config.toml
encoder_arch = "vit"
model = "masked image model"
dataset = "aerial photos of the United States (SatlasPretrain)"
train_examples = 203450
image_size = 48
crop_scale_min = 0.5
horizontal_flip = true
translate = 0.12
method = "mae"
mask_ratio = 0.6
loss = "mse"
encoder_norm = "rmsnorm"
encoder_norm_position = "pre"
encoder_activation = "swiglu"
encoder_mlp_ratio = 4
encoder_head_dim = 64
encoder_fused_qkv = false
encoder_bias = "all"
encoder_qk_norm = false
encoder_layer_scale_init = 0.1
encoder_parallel_block = false
encoder_inner_norm = false
encoder_patch_size = [6, 6]
encoder_layers = 8
encoder_width = 128
encoder_positions = "learned"
decoder_width = 128
norm_pix_loss = true
decoder_layers = 2
init = "kaiming_normal"
residual_init = "none"
optimizer = "soap"
beta2 = 0.95
lr = 0.0033
beta1 = 0.95
shampoo_beta = 0.95
eps = 1e-08
precondition_frequency = 10
max_precond_dim = 512
one_sided = true
adamw_lr_other_params = 0.0023
ema_decay = 0.999
steps = 13600
batch_size = 128
epochs = 8.6
lr_schedule = "cosine"
final_lr_fraction = 0.1
warmup_steps = 400
weight_decay = 0.2
adamw_weight_decay_other_params = 0
Rows from block 3 of the encoder, named by matrix and row number. Rows with one number belong to one neuron. Each number is 500 + 25 x the weight over its row's rms, rounded and kept within 0 to 999. All counts start at 0. Numbers have three digits each.
# gate: MLP gate (encoder.blocks.3.mlp.gate.weight, 512x128), inputs 0-42
# fc1: MLP up (encoder.blocks.3.mlp.fc1.weight, 512x128), inputs 0-42
# fc2: MLP down (encoder.blocks.3.mlp.fc2.weight, 128x512, transposed), outputs 0-42
gate.243:450522460507425546538521489514484494478516546472461496509503453547480502507485472475487549493507510504515539471547498510461514527
fc1.243:525479519494514474482478515473502478485466503550542497498461534501502508474513514510519466521476491509482516541469532501506478503
fc2.243:533484469527520545500554516481501530494470437497489461472501523497479500516526476511473471508548522496521519487480503501525509526
gate.244:549497489484485562529507521501547546468490523531506501488481500497515507524469477499445484509531518506483498478499505521481504497
fc1.244:513513488520518515475472553500507507490525501491492475505488481500503476495497475468507518524507477541486452501480493484493528514
fc2.244:515475520488471500505533498515461555514509514496521487435494531537480483464493508489548538498514496491477516467492508476497509538
gate.245:518496546508462523518503507482517513529473518490510488574470457490527497468496485501465517473507467503521479507468505512511527507
fc1.245:486516540491452509491509499483530535492509488487507506482476500498501472500495490489517538498506502506545471501504488508518475457
fc2.245:495492519484518536484472506471507521488509500473500517461464500479533527487482509514505482516488521480568442486487520483519507496
gate.246:458518488539497545486480497527481524481506536466503491529468482501480494482493467517505517505499527475493494553517437510466539492
fc1.246:470497530475518483510493512474486513516495474516501504479502514529507497512526526536523484491467489504511491490496542458467436513
fc2.246:478555496546481529455517472543518512493502502539520503502512469493496494504524488469520527490511495512536508507497473531488567479
gate.247:519481513475486525496480481492482483484513541469522530481512504501507495476527467510476458517540520490507496506511452499513492484
fc1.247:527510527479491512455508475544478486490469507429527499484508521499489518498502464512475480494532515477501533496478520497482521530
fc2.247:492497447506491504496515494496535476507500455518476511499515501523495475469493452519494470525480475454503520538496475510504550505
gate.248:500498517530544421498517504483527506471524493500467464466541516492497479536517501465534487542501489558522534494520484478482476452
fc1.248:504523498509496404505475488489504525518500483462533467514513502496560513446489525519488500557468446509520475441487493516499479494
fc2.248:479557499500562498458508459491485510483459512446498474496528520534536497459471511487491482529555488522507467487517491497446549510
gate.249:528495462473502506516508527484514511491449520516516504497500466478486545494508475483546545489465450509553489488506494518472436544
fc1.249:505537534510522502507505497429483523529496541472505504502492503502464475492506497501537505511520504475507476514500483509551505554
fc2.249:494496519489542519478504498477479473502507456522507541494509513536523471446503524536517487531537605515490497521449471506516490491
gate.250:485532521495502483541475542511542517494500488491531516555505497500532489486533503489467512524511522479471491514522436513501530520
fc1.250:507533465529516453553444500533486528532513492520514520549509492541506459525497519504518473519497489508482500528544481520531492521
fc2.250:539466547519530511499503479533531522496497531481488512502523494503548492470501511512504452505489518523497472557527497566548523494
gate.251:476533487516482519468510481531479519497487517520511505526505517499462528487509492486508482517511543482496501529499472509518578479
fc1.251:464517497482517519502528513528482515497514482478477488516535470534505559486509479508477508521498537541457482507498477533563519469
fc2.251:490519531503518521540489516460485502509500502447515453508466493484511513509482514515508490502492489511503505495460483503472438527
gate.252:549480508512494513476500469481475503516533497485480510490495511475456511526511534490471497524582523485465497500488538526524476491
fc1.252:445499498528504501480533538527475490498484463506533489503509530512486498451507488496534498484451460501550545473510490472540540471
fc2.252:480487490499484530464529487509444495502524503476518482437479496504481516513527475503547490494449524501524497527508458462513523534
gate.253:510504505510495532495468491518474506480522480554496520569505502487510475507466462531485506485483488486511492508480486549552504471
fc1.253:489513527494502522547541511531525498490492517518519513529507535489504473487503475433505514539507466505519490502524473495455511505
fc2.253:489461526488471502553488455522473466490495507528518497475475482521504470496552517477512480553504509509543500476487522472476482514
gate.254:523486484472480559486478493523561517504527529461457466529438539550490520473472511462502484536502486562465480487468489547488516527
fc1.254:495529512490506467523484476466532520551553505509494480514493511512501539505549527528489476551497519525478502520529575509527506453
fc2.254:498515483482487517471496462472501515518509490440476544460478476443526505527515462504501535486536514450486510511482464478487522543
gate.255:491474494500487515459499498507475518507515527526499509514463510515562480462484510504524528513503555471484462524489484507491508496
fc1.255:497486528546514475527521471490494511500540550537487473489472517519514463455489483514534488501483521516526495492481474519524475482
fc2.255:514506513516504484479463498554494506493536493538538511476466560517526479491452477523509524474495534533513543502527482500552495502
gate.256:470497486489554518536504523533539514505518540470474536488504442526540516513532479500463516501466513520511517510506472523493499499
fc1.256:507477519478545534504491483510457521542514524479495503468487526500475458474507544492517524482556528531553520491511457507480474532
fc2.256:487550476477478492492510504578544511464468520514488496500505524550503481484504498497479483500484519506462474495500514482489524467
gate.257:509511511522541509561485474535533509418515510502510461529518514498528482503483465478488472517518515478484519496543478478501488526
fc1.257:511553469509497502488470515540450497549487503490469502464498461487470524492483532472546553491465498478546524504478484491502488488
fc2.257:473485483509502519545522457499510483458482502462532494548514536498516469519482487493479444499518504522463528478491466539537542491
gate.258:534506521472438548529480475489488478499544497499466517470475521483512511461489531462505539501541486490513556493468540505477489516
fc1.258:463500513463533507544498496499515498508476491488541475494504519546515465554563492526518496480484513527508463496493445492468481475
fc2.258:491469487489496505487459518476504499473541512500521510509501503501469486477523528483472493514486523486504498520511526507549492513
gate.259:452483504550501480505514500477534520507504557503509524503503474472515515507461506541463504462492502474472512461545526477555511482
fc1.259:505527486523502503512471517498469478457507508474478455490508513472453514511527518458507505466454488560492476480486475509433488484
fc2.259:463488475504467548502509508480500504467493496508495478545500509533493509492520529479471549509524501523484540531497504520475529509
gate.260:511460496482517485506496457488464513529510509513487488509496491497494501556525475477507519517493512505555500528508504508458511514
fc1.260:451483498512515494488472510507504570509533494498539501460479504466532505530484507497511497525493546498488488508473496503504518488
fc2.260:483534512489503519497475481532504502533502530514470497508499528481475458495484549535549468508435530528475476546503518468538545512
gate.261:495498519490490503530463471462501499488469544433514491494521527499492494484485510533499514493537446536484509497480504487476484517
fc1.261:474510510488499491512475547462520509504464508427482500494516491514496514517479477483491490482502502487490536498481560457517463525
fc2.261:500476485555516480458543507538499544496520467542479501479501467482505481484466524484500503526467475474481498537509501542513507475
gate.262:469533495488511537505518516469493499475455462474514585467504473468554493509512499522549480493525531508499546513481446506485520486
fc1.262:581507474516441498545490469520500455502480533500465464515496524529431497519506473526473482500527458496526483522532511522485467514
fc2.262:508577462500475493503544481495478485489525512518523483531524551503495461522493499473475462539513523472496523527502505479466494537
gate.263:527490497549517503517516495494480496457474482529507480512507515513532496498486487511494484484512537516487489467467491508493490522
fc1.263:514490527512461484487468526546456506519496493481535494474453501486493488470479543489462510499533479533490505500443511489476464518
fc2.263:466497509504483502470490460515495570504521510502523473475448509479470523504516486469471491529483495494526485496575477489509473465
gate.264:519520493484488512489481553496487484490524502512565496493535471510475464556491449509488448487539470506579522511538490437489489511
fc1.264:511520493439498505498473575496549481522529462521516485466519502486496510508485495513481468492500515499572520469481505504513503472
fc2.264:529496517507509492494485443521510515506536480502460534465485496511495522473484492476529504457520486525542490494487525462551490498
gate.265:552491542476483501534455438476511500456481519502544536501479495540506471544530516541493513548510521509470487518507451480496489535
fc1.265:526494503496499518488551501524500487489495466479483479535525498500519500509530460488545479467497483527530491554492503503476463474
fc2.265:461514471472454519491480488504502474514500466536497499507463502493480515504497506512553468542538523480511545496507472470501480526
gate.266:459529483476457472488452531561453520494501526460507475502485514462505524464519524487456452509526488476477494485472505479543513500
fc1.266:477490500515532518519494483483555512518505511470482520521488506490518547485496511529518460479512518503491480521444478526493497490
fc2.266:484422454517512505554425456465493481496459487489498445484497445509480505496491476475487479504502521491481477486508497462503499518
gate.267:536489500470495535519501520458477497503459509444495564482493469476507500466537474497476486499511511487509490520481499471433509545
fc1.267:518500486537503488436499503481548493502529485501502454509541501493498548506482530521518485522517498513507515532496554501564514495
fc2.267:466464494482474541484479493496519486458521449508510549505456508481481532486497504488531494493507479507519532496524570509541514525
gate.268:523489513490501536497458485508497532475516501462501508511510511463506485538519515536470521481569552520465463497499519521484458508
fc1.268:449524512503505497539507506514487506493503462511495517507497509540446488444544492510524490482477496497527479535550474488494511507
fc2.268:440477511543498532481526477483435501478531524494487528459494465506472504470543494525491512521492540518526470536513491495536530545
gate.269:482446487494502464511488480496481523522498501527511478517458462503541506442505519504522515515494512503462531502494493536520512528
fc1.269:486458506507485457504512454502492541496463508541494493556450480507496473474489517493474510484473511521490498482501487483474491517
fc2.269:502529475487506468505508483513537505521505501545536515531479511532514503486490487477485539481487468547524506505502506511482474514
gate.270:543492539492473537475471507496470476456480462487464528531502496464450515515488473527463501528481534523531480478508466469511497524
fc1.270:510483532509495564505506465496513459511496468491476529516504496492487503509504514486488491498497541513522534508481493516455464511
fc2.270:517536505476490486522504484484530488512540455466480504437489499499478525510542485465521513500525521469464523519531522504443469519
gate.271:483540483490520519513496522500520485512500540500471508559534514466499463507483462533525493461514509508495543563484484477476498482
fc1.271:491515499519524486463524493489500505541565472500499546471496491515497528492512465507501468501493510478518512481504481518488500473
fc2.271:507495458475500488553470496461537520532473516488487487522554526489519475544525526494469504472503495510506462534490531485488501539
gate.272:531463492511535503501458515465488476479549484472505510506494498449502502477504488511516490481503489491464522479520477526518536504
fc1.272:466519525461455502505497458541508519507436485509525473480491495528513478508542529515510498566509497448527470548525523499491488494
fc2.272:520461543529538493497482531463489520488529487510496486509495482485541511490492474513502495445502480566475540447491503585495504521
gate.273:450539484500494522534468453496494506523527512508426519514502468509496509514470480493485495488533487498433495510526475466519518493
fc1.273:470547463485519541540514478534473475524518533498442503534523492524497490479466517506523506451523539484495473480522496480513502465
fc2.273:482522472498486532557523464506519461513499499504488500556553486544511485522475482493518467488516494506469509458495512511525490549
gate.274:464495494456513479529516545497526502498526516527511530468532525454500488507473527498510502520543522456498504514476529500488486511
fc1.274:496535437521488540484517508515529488538476512506510490489507531496532483499462510438495470491479491490510502516516464508534561501
fc2.274:500533482454438532481474526466513475475465464529543494495504539470494462528501481499482449476507499495518528546509459482540494484
gate.275:540489560518488487492506505552476491447480521500504494523511477559497459482534504518495518529521507489562529512487486489459478520
fc1.275:518530521467488524432487494496525449535521484485481476462496461508498489537485449464490487473506539486488548497519537496520465464
fc2.275:464487533498530505500477497482457490481472537468520510538502519548515516483477498524500520514472541489453562497491476505510501476
gate.276:524544463466512462505516514485498505471543498508538485517507514530516503459522463526468500504516441540550468522487469534484518503
fc1.276:513515475503513522508516534478443486526491543490479539457533521511493509476505505481495505500480545500496466463521501475534505510
fc2.276:476457501509489480512530475522482493484492488503572528518529493510469483463525489505503476504492547520517512490486460537489514501
gate.277:507514536515522499526514501509512508464511483480487488489489550500537505515494502514486484514515511514502475496439451498524512441
fc1.277:493485513497457480529497463521500515525456511495527463499526457480437484492516530440486524496504486485467498536543519474489508523
fc2.277:524511448513484521506508490451474538536481510500501479544539478466459530493500516506537508497463486503465466527486504512454492510
gate.278:492487487527466503477499487523469499485516503515521477544527517507519505480511493482539477543505488501441478528489561484461507434
fc1.278:488567500466526558532521486486517505472469518464476518489471441489532520491505523521486558442496534484553508492468485505504477558
fc2.278:467534475475495492517478521486512539501508464517460541496457512478524475480515473489479524513482498483490522530496556457448541512
gate.279:476477512498522494495481508459470498489538526517519461490433493511541537488494474556479497520464481492532490554506510509525512545
fc1.279:504451479521543483524520554459441466521538528529469518533483501517517464500508490470480509470517485512517503517461478443471495471
fc2.279:509485502480494528514501477503553456536506479507485509491512501493451502501515507522530528478524533484517466527512478534501487526
gate.280:480526511509514482495482549534470519506540507495474483472528481504491473478502513488469529502521511491474513503464495510473485558
fc1.280:469508502471489550535486449489541492528539487539512563541487485479559494540528492525517490535490499517512461529514520492527506499
fc2.280:461485415478508518491524471484523512517522507487475522526516505488526533509483483523510504532483510488507512520495495514494513517
gate.281:433484515495468530482534529531542537469473472502511510554507538526520475475501491525515501469493487501484497482489545469510472521
fc1.281:502482495502489529487513421492450494491515465506521486511492488506513543480499507483490486512491508484525539515514533492540520481
fc2.281:493492498523528483489491475527471547528500494485531463500513506490505518469484523521461513523505489511503472466467525489492542498
gate.282:482511506487517489453492480489523551484502488478488452505508504536475488523514502487513520487549529551492497556485485508530488519
fc1.282:508535481485501446489515489464511527528523498511508510515520518500471483485517491480505497490502434445496477478497480544497506495
fc2.282:498533500502522493528511515503503457495507492479516511480509503478459530510580477498543460513524468461511521507513521539513507519
gate.283:488515452470504495464467500518498463494498525469485455535495481455476485543495473521520497453482460517508541504521458516527509513
fc1.283:511491441536509505517458489496520485537506488496519487501517462489512532471540478498499428522462487476510488526481524491490491475
fc2.283:478484530477552493513478511519453519493496505487493506550468530492502531495524545525495493511462507491511495555540494535495479440
gate.284:502485473516507516510499475525514523525514507498492494459487524495489489470473514478535502507539493503448513496468513486462548515
fc1.284:504526494486483495526498506498524493567465484478532530441522478466469525534492499516493497547484516472507477481502483451497499509
fc2.284:476480501493458534509525489523517492524442503523491494482527540478433482537497512545464532499486496466503437501517485495525496493
gate.285:500517508485472501509507501495481527516494445513521533511523503512508581484494480546505522470522537498497513470531477508495489516
fc1.285:472494516444465472477492495534489481511491503482502506483506473538500476500538525509459520493469475491514477505528464485536500502
fc2.285:485513450478453508513511467483505544497487517456529492525493523505463532485496479523513465525507496477502438490536454447523496494
gate.286:452486509489497474482478501485498516472495451473475585471474486486502495511506533510460497524514537480469491489495530553481506472
fc1.286:516512518507506508501545479533484483482506494486507470548512534490503516471522483502445476465485475498525502504512470470555506510
fc2.286:479513498515534517491525460493438483477490446498483479538529512528464492512495536528435467491481550487525520538531468498501520542
gate.287:501502526476505492486503515522514543510495533503518484489494497557480511493510490509537509513458540526486501495577499506475502536
fc1.287:483506492536478498489504522496467469509521477459524500547476470515488504467492505500511487550527565521478483500468522496521515478
fc2.287:485486494489466541475507502457450496519482490526505480514502488539448458476522549479507460495498533483496492529490477478511506476
gate.288:493468482519494517513470479494456480533536523491500506521508451536510468490517455508487494531525497457487528519490511472530512479
fc1.288:519478539536496462510544499546487505464480537523480463509475523517499469510495449480519556461467458507493501521512457463439531535
fc2.288:482469481504485501490499514533490441482481527535489485544457538521517472506492463467534523520480438486499487513515476500470504508
gate.289:487492466512513532477480536476475470567507461507506498497512480479510535464489499498481489513512503534468494493469478488494500458
fc1.289:485447471515473463531488542507517540529493500502466505514514446490483483542487525479509454483507471521511495478439532517500536473
fc2.289:511523459492464486461475503481533527468503494478449497502496495497478509530488502494522521462518473504499545521492550504501553476
gate.290:461506513493524514519493503508532523485495535528534511482472503484500484503501517529519475503509509525496503504487498519435512520
fc1.290:539488488517450493497512476449494533476527476480505485478490511533531490476507542537452519534548519496486521472507487532530487477
fc2.290:526482566519519482526529481501553524495499501501515520496474468525490474462509472466516493547531520490481530449473521541529537495
gate.291:498476489501505476529477519471553462492537490529461526552470496467487496513530497469498464530485528513505555530481510526487461495
fc1.291:510502489481508440527464539503475530504522497511498504481489461476490489495499518485513440548474489510514518461472534474499456529
fc2.291:486479494495479505505539488505508487478453505500530500497505492530550485463482530534457486519503524529429450466512506547537498481
gate.292:513507488488470477474563527482438527467514527501489491476515510474508536515498472528525499511509508535522507514489483500490494468
fc1.292:490473527506520553481435486492488496497477442495501543504497530512511494474490473449480483509480522473442491505510492514509518510
fc2.292:468477512462459476482521504499467486469522498513497495507483466487531473517508505542512423519465521555507544495477487535478460524
gate.293:492518448513511523506471509540553476430535512481515451495454482506513504425505480502523518500521520490491502516531468475474484484
fc1.293:494483525520463496503468519502498519530490499469511495495492474509504466510518521519467515515527545504531484547467472515447550516
fc2.293:518511530481542515480464464496454513492514475525486549510544551488514514505474512520498481525469525521498485521489502496546490515
gate.294:483499522510488539485480527505511497502484504510483554512536488497501501517494463470509520502497503514460444464527524531455458531
fc1.294:522512460503488469501446533479522496491479510485453467499484505501472473523476496514509486480512461514494525529477477436502518491
fc2.294:511526473473501521481473528517526488493494474550518529493495501467482502575482488468503481510454469511499517532521465478466522483
gate.295:536490526502506491531481454495458471471517474528476516539514479488494497479514526519473544513501542530493506460508481466514522497
fc1.295:511495578498522478509474508544527559512507471515491532499478507495506490408484483474537508535497469488496464484503520483511557483
fc2.295:510517511520517472505529495523512512536534489503502480522491501535515469497544526528527563493498480474534510512506514493467511493
gate.296:519541499492508492518523557541481524489493484497514526530502508513517524482546508531490526477461442502559504517524509500488494536
fc1.296:502525499466510478487485542469514545547493473460524529466433507514506494496524500511484484518527500495497484519503458493515518517
fc2.296:487545495461494503445503486440495491498478503484477504462505508530512472465477522525485505536575575509489490484498475519478530467
gate.297:475510477504513629521488482499530500467477523437514520513469501460535464501539490470505495459477494498515531503511507533510520503
fc1.297:469478510519505496509504528491467516493533529506529525485515426494568477536513490519498470525457456493535503461495495510512498449
fc2.297:544509434461481475496476493516540498508498470462504485474522502514536527516467502480453502501467511497486490530508522488493507512
gate.298:521531528504560502480453514508464482480523467504525531548477527495516473476473470565495473494532528491505529476479468506531529464
fc1.298:520491518493495459530508499540485504495503470527509502487498530486510519495448487519493446517535473496530498485486470490530494418
fc2.298:467491534513521499504458532539505439517528499482489538487490509502480512484466446521481441516565511498523520463527509495532482505
gate.299:467541517512484521481491465516483485488526493467514468547532489483474470527534497481528486490482498466505495555484477491544534493
fc1.299:498538497518470509501516553462498541498526498457500491513452502477508494502538500500534510484502440494440511490468485526525540528
fc2.299:470489502504527521473525507507487516493511507541506542455500481508550512493503522509507500499488534479486466458483496493541542482
gate.300:475471482514493514522494515514526490519491451523482542458499470505494518489481492476533500521528490525469456463533514531486478502
fc1.300:524515514532510495503545476542498483513490484514460529544518499554512523507469473494493503528499529459509457522524461517530501530
fc2.300:506506484528509527507520457501474498532506457494459505514517532533490523453523515536454495508534555493496425512510500483504473540
gate.301:503475528507511484511505524502494564502473494491501476462542462489517516489549501523477512515500490510522453540494499509524502503
fc1.301:537505522519494504511529502469510490435455503490485495521483541490474505504500505506491500504518512491524549532481499497513489545
fc2.301:532509484509483532510505557522518460450515504519506532494477500493520502537468509507429504545514489488532520529512529454499489489
gate.302:505481525475492491474512549504464503502486539493522550516501463492512497468457473500479456472525512496466497484439496494431515478
fc1.302:545518517549514492517484492451493527511516461496451432477471497510513531504555511521522540500460511506534470518511477511535503501
fc2.302:520503522479524532474506515448520453514489488474514461522462514490495481566524501512493487470487527495526504506551451489539515505
gate.303:501510542511502487521459487536476527482464506449517528514482540472471535530477495542492471530489510505508476474488492462515489462
fc1.303:455508534498461485475493476540466540529485531533485497486493438508515482451541474539508506490522493453525509471504538476466457537
fc2.303:535499524490518505519560506513516527499524502502503498482528536482553524462487515502531494516533481500493544494507474469487516491
gate.304:488509507515475485496501508472433483529497568471523511482487478501489472499476481498522466512491527483481484481476509488502509493
fc1.304:480503501500479502490499466499483497458536471462464488518468508524506524508525497496502451519556486476452503461468490481544509512
fc2.304:482512513474504506520496462497473516433509467455496494495493510507521500487480481466519537501505504479514524437474539465540492509
gate.305:493530454493514459530470489529489515484516505543470508530563469490546509530511485499511515534534477513523527499485538510535459525
fc1.305:486522483484488481466493455589514519472496493559505538504541488541518477502466481486501468520438535477487469500502504511494483493
fc2.305:478514512512530497487505497521538478501522492555529511534499494490528521504511514521505502465508486518549494486507507476490478525
gate.306:512506470496501520524536493555506491499478465524511510498501502526482517480559492494471512471438437502533493532523521477482493507
fc1.306:470495450505514491531511556471494514525490482488514535498450498530475514498482495509488443513529493492516516490461501507486532499
fc2.306:473489470491514498487513487466465488491489506470482537464488513492518493468479516475497479521542581498457457500478494496468547496
gate.307:516495543522491499507481529496469512483476501477493466500541477498504509472487513465489495489506499468462517498486456468475505471
fc1.307:497500485470493499464479513462524469544534500527458529496466485527500471501514493535526483470533517508527485438487484474486526487
fc2.307:530522468448510490461493526491511506531523488514419514497462491488469493522528490540518523499542522492524479478521502491478510501
gate.308:531494532433491502543511480481494491428528550468488546492495472474477533462499489533478482523509514493514468476506509460509517532
fc1.308:500510514497512495583500485514576532468458571446463521483498501526478505520454476511472505490511487496465518485482532480497474545
fc2.308:497515474551550499500514519457483520505483485451485470454483521525524526539475518486519571536515509457491480501527500501450517489
gate.309:484490487479519505473496513460467518474512524490521505498517495493513521514521495482509482529476532559480506453482539497466484485
fc1.309:523537487486462481498510505426510491472510522477489510526536499489485516452478484520466447494497505503460518509491512501471483490
fc2.309:521531505470476513495550445471509509518520469524487521521481520479497463455491542516419440513520533539487452506512511508533536536
gate.310:450476517507530524487466521530512506582529461505483504488474479510496480526495508516501522510493492534485444483491500482511485514
fc1.310:487506496494525519508528535516500500461450479502507515504487487504450474453507496463498471448526440474486471474511482519453504505
fc2.310:483499524495475506510524534495521501446495461502523499490521500511517467492485528495518454472491475489478527484540546505553483478
gate.311:446520475486464487516484542464473453515511524498519491467518503501488516504516500530465477501514490475516501525491544468500482480
fc1.311:495527508485456529515511519488497509517516476554477512526489512507457470464513565464534501489537468487552507530504481495487491511
fc2.311:530505533532497494463493537487524458493480512504487476507498542518498496492490481480510533527486524496513493493472494480528512505
gate.312:444499530490508518500485503522549536528501472492472517501516511504486542487554497511480557478530499534508532522518494522439545488
fc1.312:507495479504532495474533495500510494463463526505473515543526509520495540463512513524478522467516488474520504469473503489504509441
fc2.312:527567529487497515539522484507476504505513491528503538461510504551497501478506531501451531490503516506480542485501487477534487501
gate.313:534482468504518506501437452472491530487501493488491509490528480526483491463476528512482529460478523474455483461494472505466499487
fc1.313:450499495466459500484514467518460453466494522470509487494499481491494498525501501525504510495516468493521516499473510512489471494
fc2.313:502491518496450483469510496488439434480512483474495492522466476482580511519500449518536466499482502532502520522460520485483493487
gate.314:440468513467529538497519539486500468500509523520496530473481491491507499483540541492502535470535512526523546508525506505501507483
fc1.314:510541455479532479497523492498496506486518486503525506474518531473509503528506499524548477557475526516505513452452516506484454473
fc2.314:459480536511550488530489558484525507511514523483499517469509490497484517543517471471559514521526493501503564496501467494492482474
gate.315:486508497536486447486513516501503515463535510539464522545510497504489502536501527498515500536476470485475480530510515481507463470
fc1.315:515517501489519531535517494508524497513472516472530462497483539531480491473504485467456486493491522499492498504500524466502535514
fc2.315:491462532491454523533485466470490477471518490485533517481529454486508514507524541467522463501470515479491449487518555525546499517
gate.316:467530491502503517517405511493473548504491497472508483504467495493504485515550501444479494535522574521536494502481525501482514512
fc1.316:476534476479487516504496527490478501527501507499526483540491498473485476485539516510472501508511453415543511467466482527473461472
fc2.316:512496543498525494493524528522505485478484527509501532496495487505545456490440484530513532537482434493491521468479492525475530532
gate.317:507557495503473479524512480550500491473524478507476506513511537492552511474493522506504516529463526480489492495503472499504495553
fc1.317:529486559504509544494493502531479521532489478535509517548499479498479470505518481464491512480498470446549523496488528464467555475
fc2.317:505546517515522479483491492527496510501537516532495531519504467463435522529501434469499513463486483495527470468506510509473493484
gate.318:501484511522530478482486551502470476474481490493521497491472485485523504488553550475495520479462557530467498469519491512479520499
fc1.318:491540428507501517520539403522510496497505470506496507501523498499482516521468487503481487499519475484522521486493496478528489515
fc2.318:459462475491537514517498535500494507490473503475517500431487500445466524550543505484518506500475521513492518463503489489566456489
gate.319:492458474523532536530530493494528469511513504579501528506527484532507516497532475509562514479488516485479496471493503490464497467
fc1.319:511480453505497472565499481479499492506513482565485504489502497534506500531533511510574500466506523460519523460491511483461536450
fc2.319:490454460496484493550512511484536446500500500512496499534512522533527515514530524517499484461474496506516509518504503461455528519
gate.320:523582484515521521554478477505517512525496479534528490515464490520502525508501463469461511513426472503545481515508519495495505504
fc1.320:518511527495471500488509447538518518466497466538477485530507518457474504505488504517513524496453506504520517516487488449492521477
fc2.320:507509481517495455473466507507512519483532492515517499502477491515452527530490470515498506487481432485499499488517509522538508533
gate.321:510507484495459499502521499467494494495499573444492461543526467486486485513503503490458465488533552495523479524518497497464434548
fc1.321:493493471531479494476532479448502506523516561453509467574515492485455483482495508508497545482514558502501480503481499486468419483
fc2.321:508501451545500540469462475504521461494569519498489491509519510505479524450485506489522486486498489546492515520540478507484499491
gate.322:538513512548487531506441483487491521507527524507484499507523512524492531481516502489491510499488518487532495489513487446499522524
fc1.322:501524459537526532482485454508499459502538518497466470523513515474533524550522451478529505513506510476484479516480466484487493535
fc2.322:488518455508502505508481520486495475484514499507502486546485486484523504525491518512529495502534525504510504524489505513525470473
gate.323:493525526458495524474527520462464498490558492465539477509505486476480477447506506501486495469484534534470471448464479529476463482
fc1.323:487526483444493483513495513502524519447516534467522463501514499516472500505502496467512507495492487571476492471489504510498515499
fc2.323:474524479454468473515520494495500500490509488467479508499562486486441487487504493475479428499460501534467463499506520456522502505
gate.324:484472480543468524485442497501487499484479545485463487478485482522511490491489515467502491505515528475501443538513497486465478485
fc1.324:470514486537454517478479481499521463493488522497464489496508511499510537502469507485534488494524483486477495460490463521526516478
fc2.324:548512517445557476511493470487504512542500502506511501505488540472515480464532501509504497531488516510535497532493531527472468518
gate.325:500473527493512523480490500464476495448468515496480470504559455512490515490497494511515521486491527452482529528519479498481509510
fc1.325:484493523515479493493514504505471497423451468489508458500499479494471547506477470520513512530465482457487530511476480527504504510
fc2.325:502535488551484491494518483508513506507483484475537477515484488484504525499480472483496473533516483509469504474516496548536499493
gate.326:520499508506510513531505473461488538487509532488490481538464489501546477516478542462485480507526480495481528517483510494521515549
fc1.326:515518499496535516475478479507494489476495497492443505451507520498534511510504522543473461538482516508499522483488492528478514499
fc2.326:521504499480471489498509473464518532519500501444464459530478494485502489524501509468463471531532492473514543500482520469502513531
gate.327:450508489539496476469449546471491472449500476540496521508492499497535466501479512489516473534497495525459496479504496505524536520
fc1.327:471512523525547499519490441503489525473466528502539506465498500492493503535527504486494509492507515492467493472488512489523540507
fc2.327:498524515528521528481485471561500525445499500521536495476470502458452534545514484461495487455525517490489514446540493484495548494
gate.328:540515469512505548494482507510512508494476501483491527526492492517514518493533500477455537524493513521569479509512547488519511513
fc1.328:484507462522507496497496533516512520505494530476503526458515507498478538494493512505454497476522494485521522500550504514538508526
fc2.328:571527522445512516478517475489471498504515478488543480488510521525538487508480561502500479524509512539477513449489471484460510497
gate.329:521474528500489483483501535469490471471504474516517477489508455512493539523521482499513483521497507550515493501495471456523495550
fc1.329:490475524480477534509483513480516505492507464529502501505442500483513521519521443515518487444519454511479510506508472494512497535
fc2.329:511454509482494481475529518533470482488509533468489525457478521512493491513483483491440524490510493509528507518516498502494465514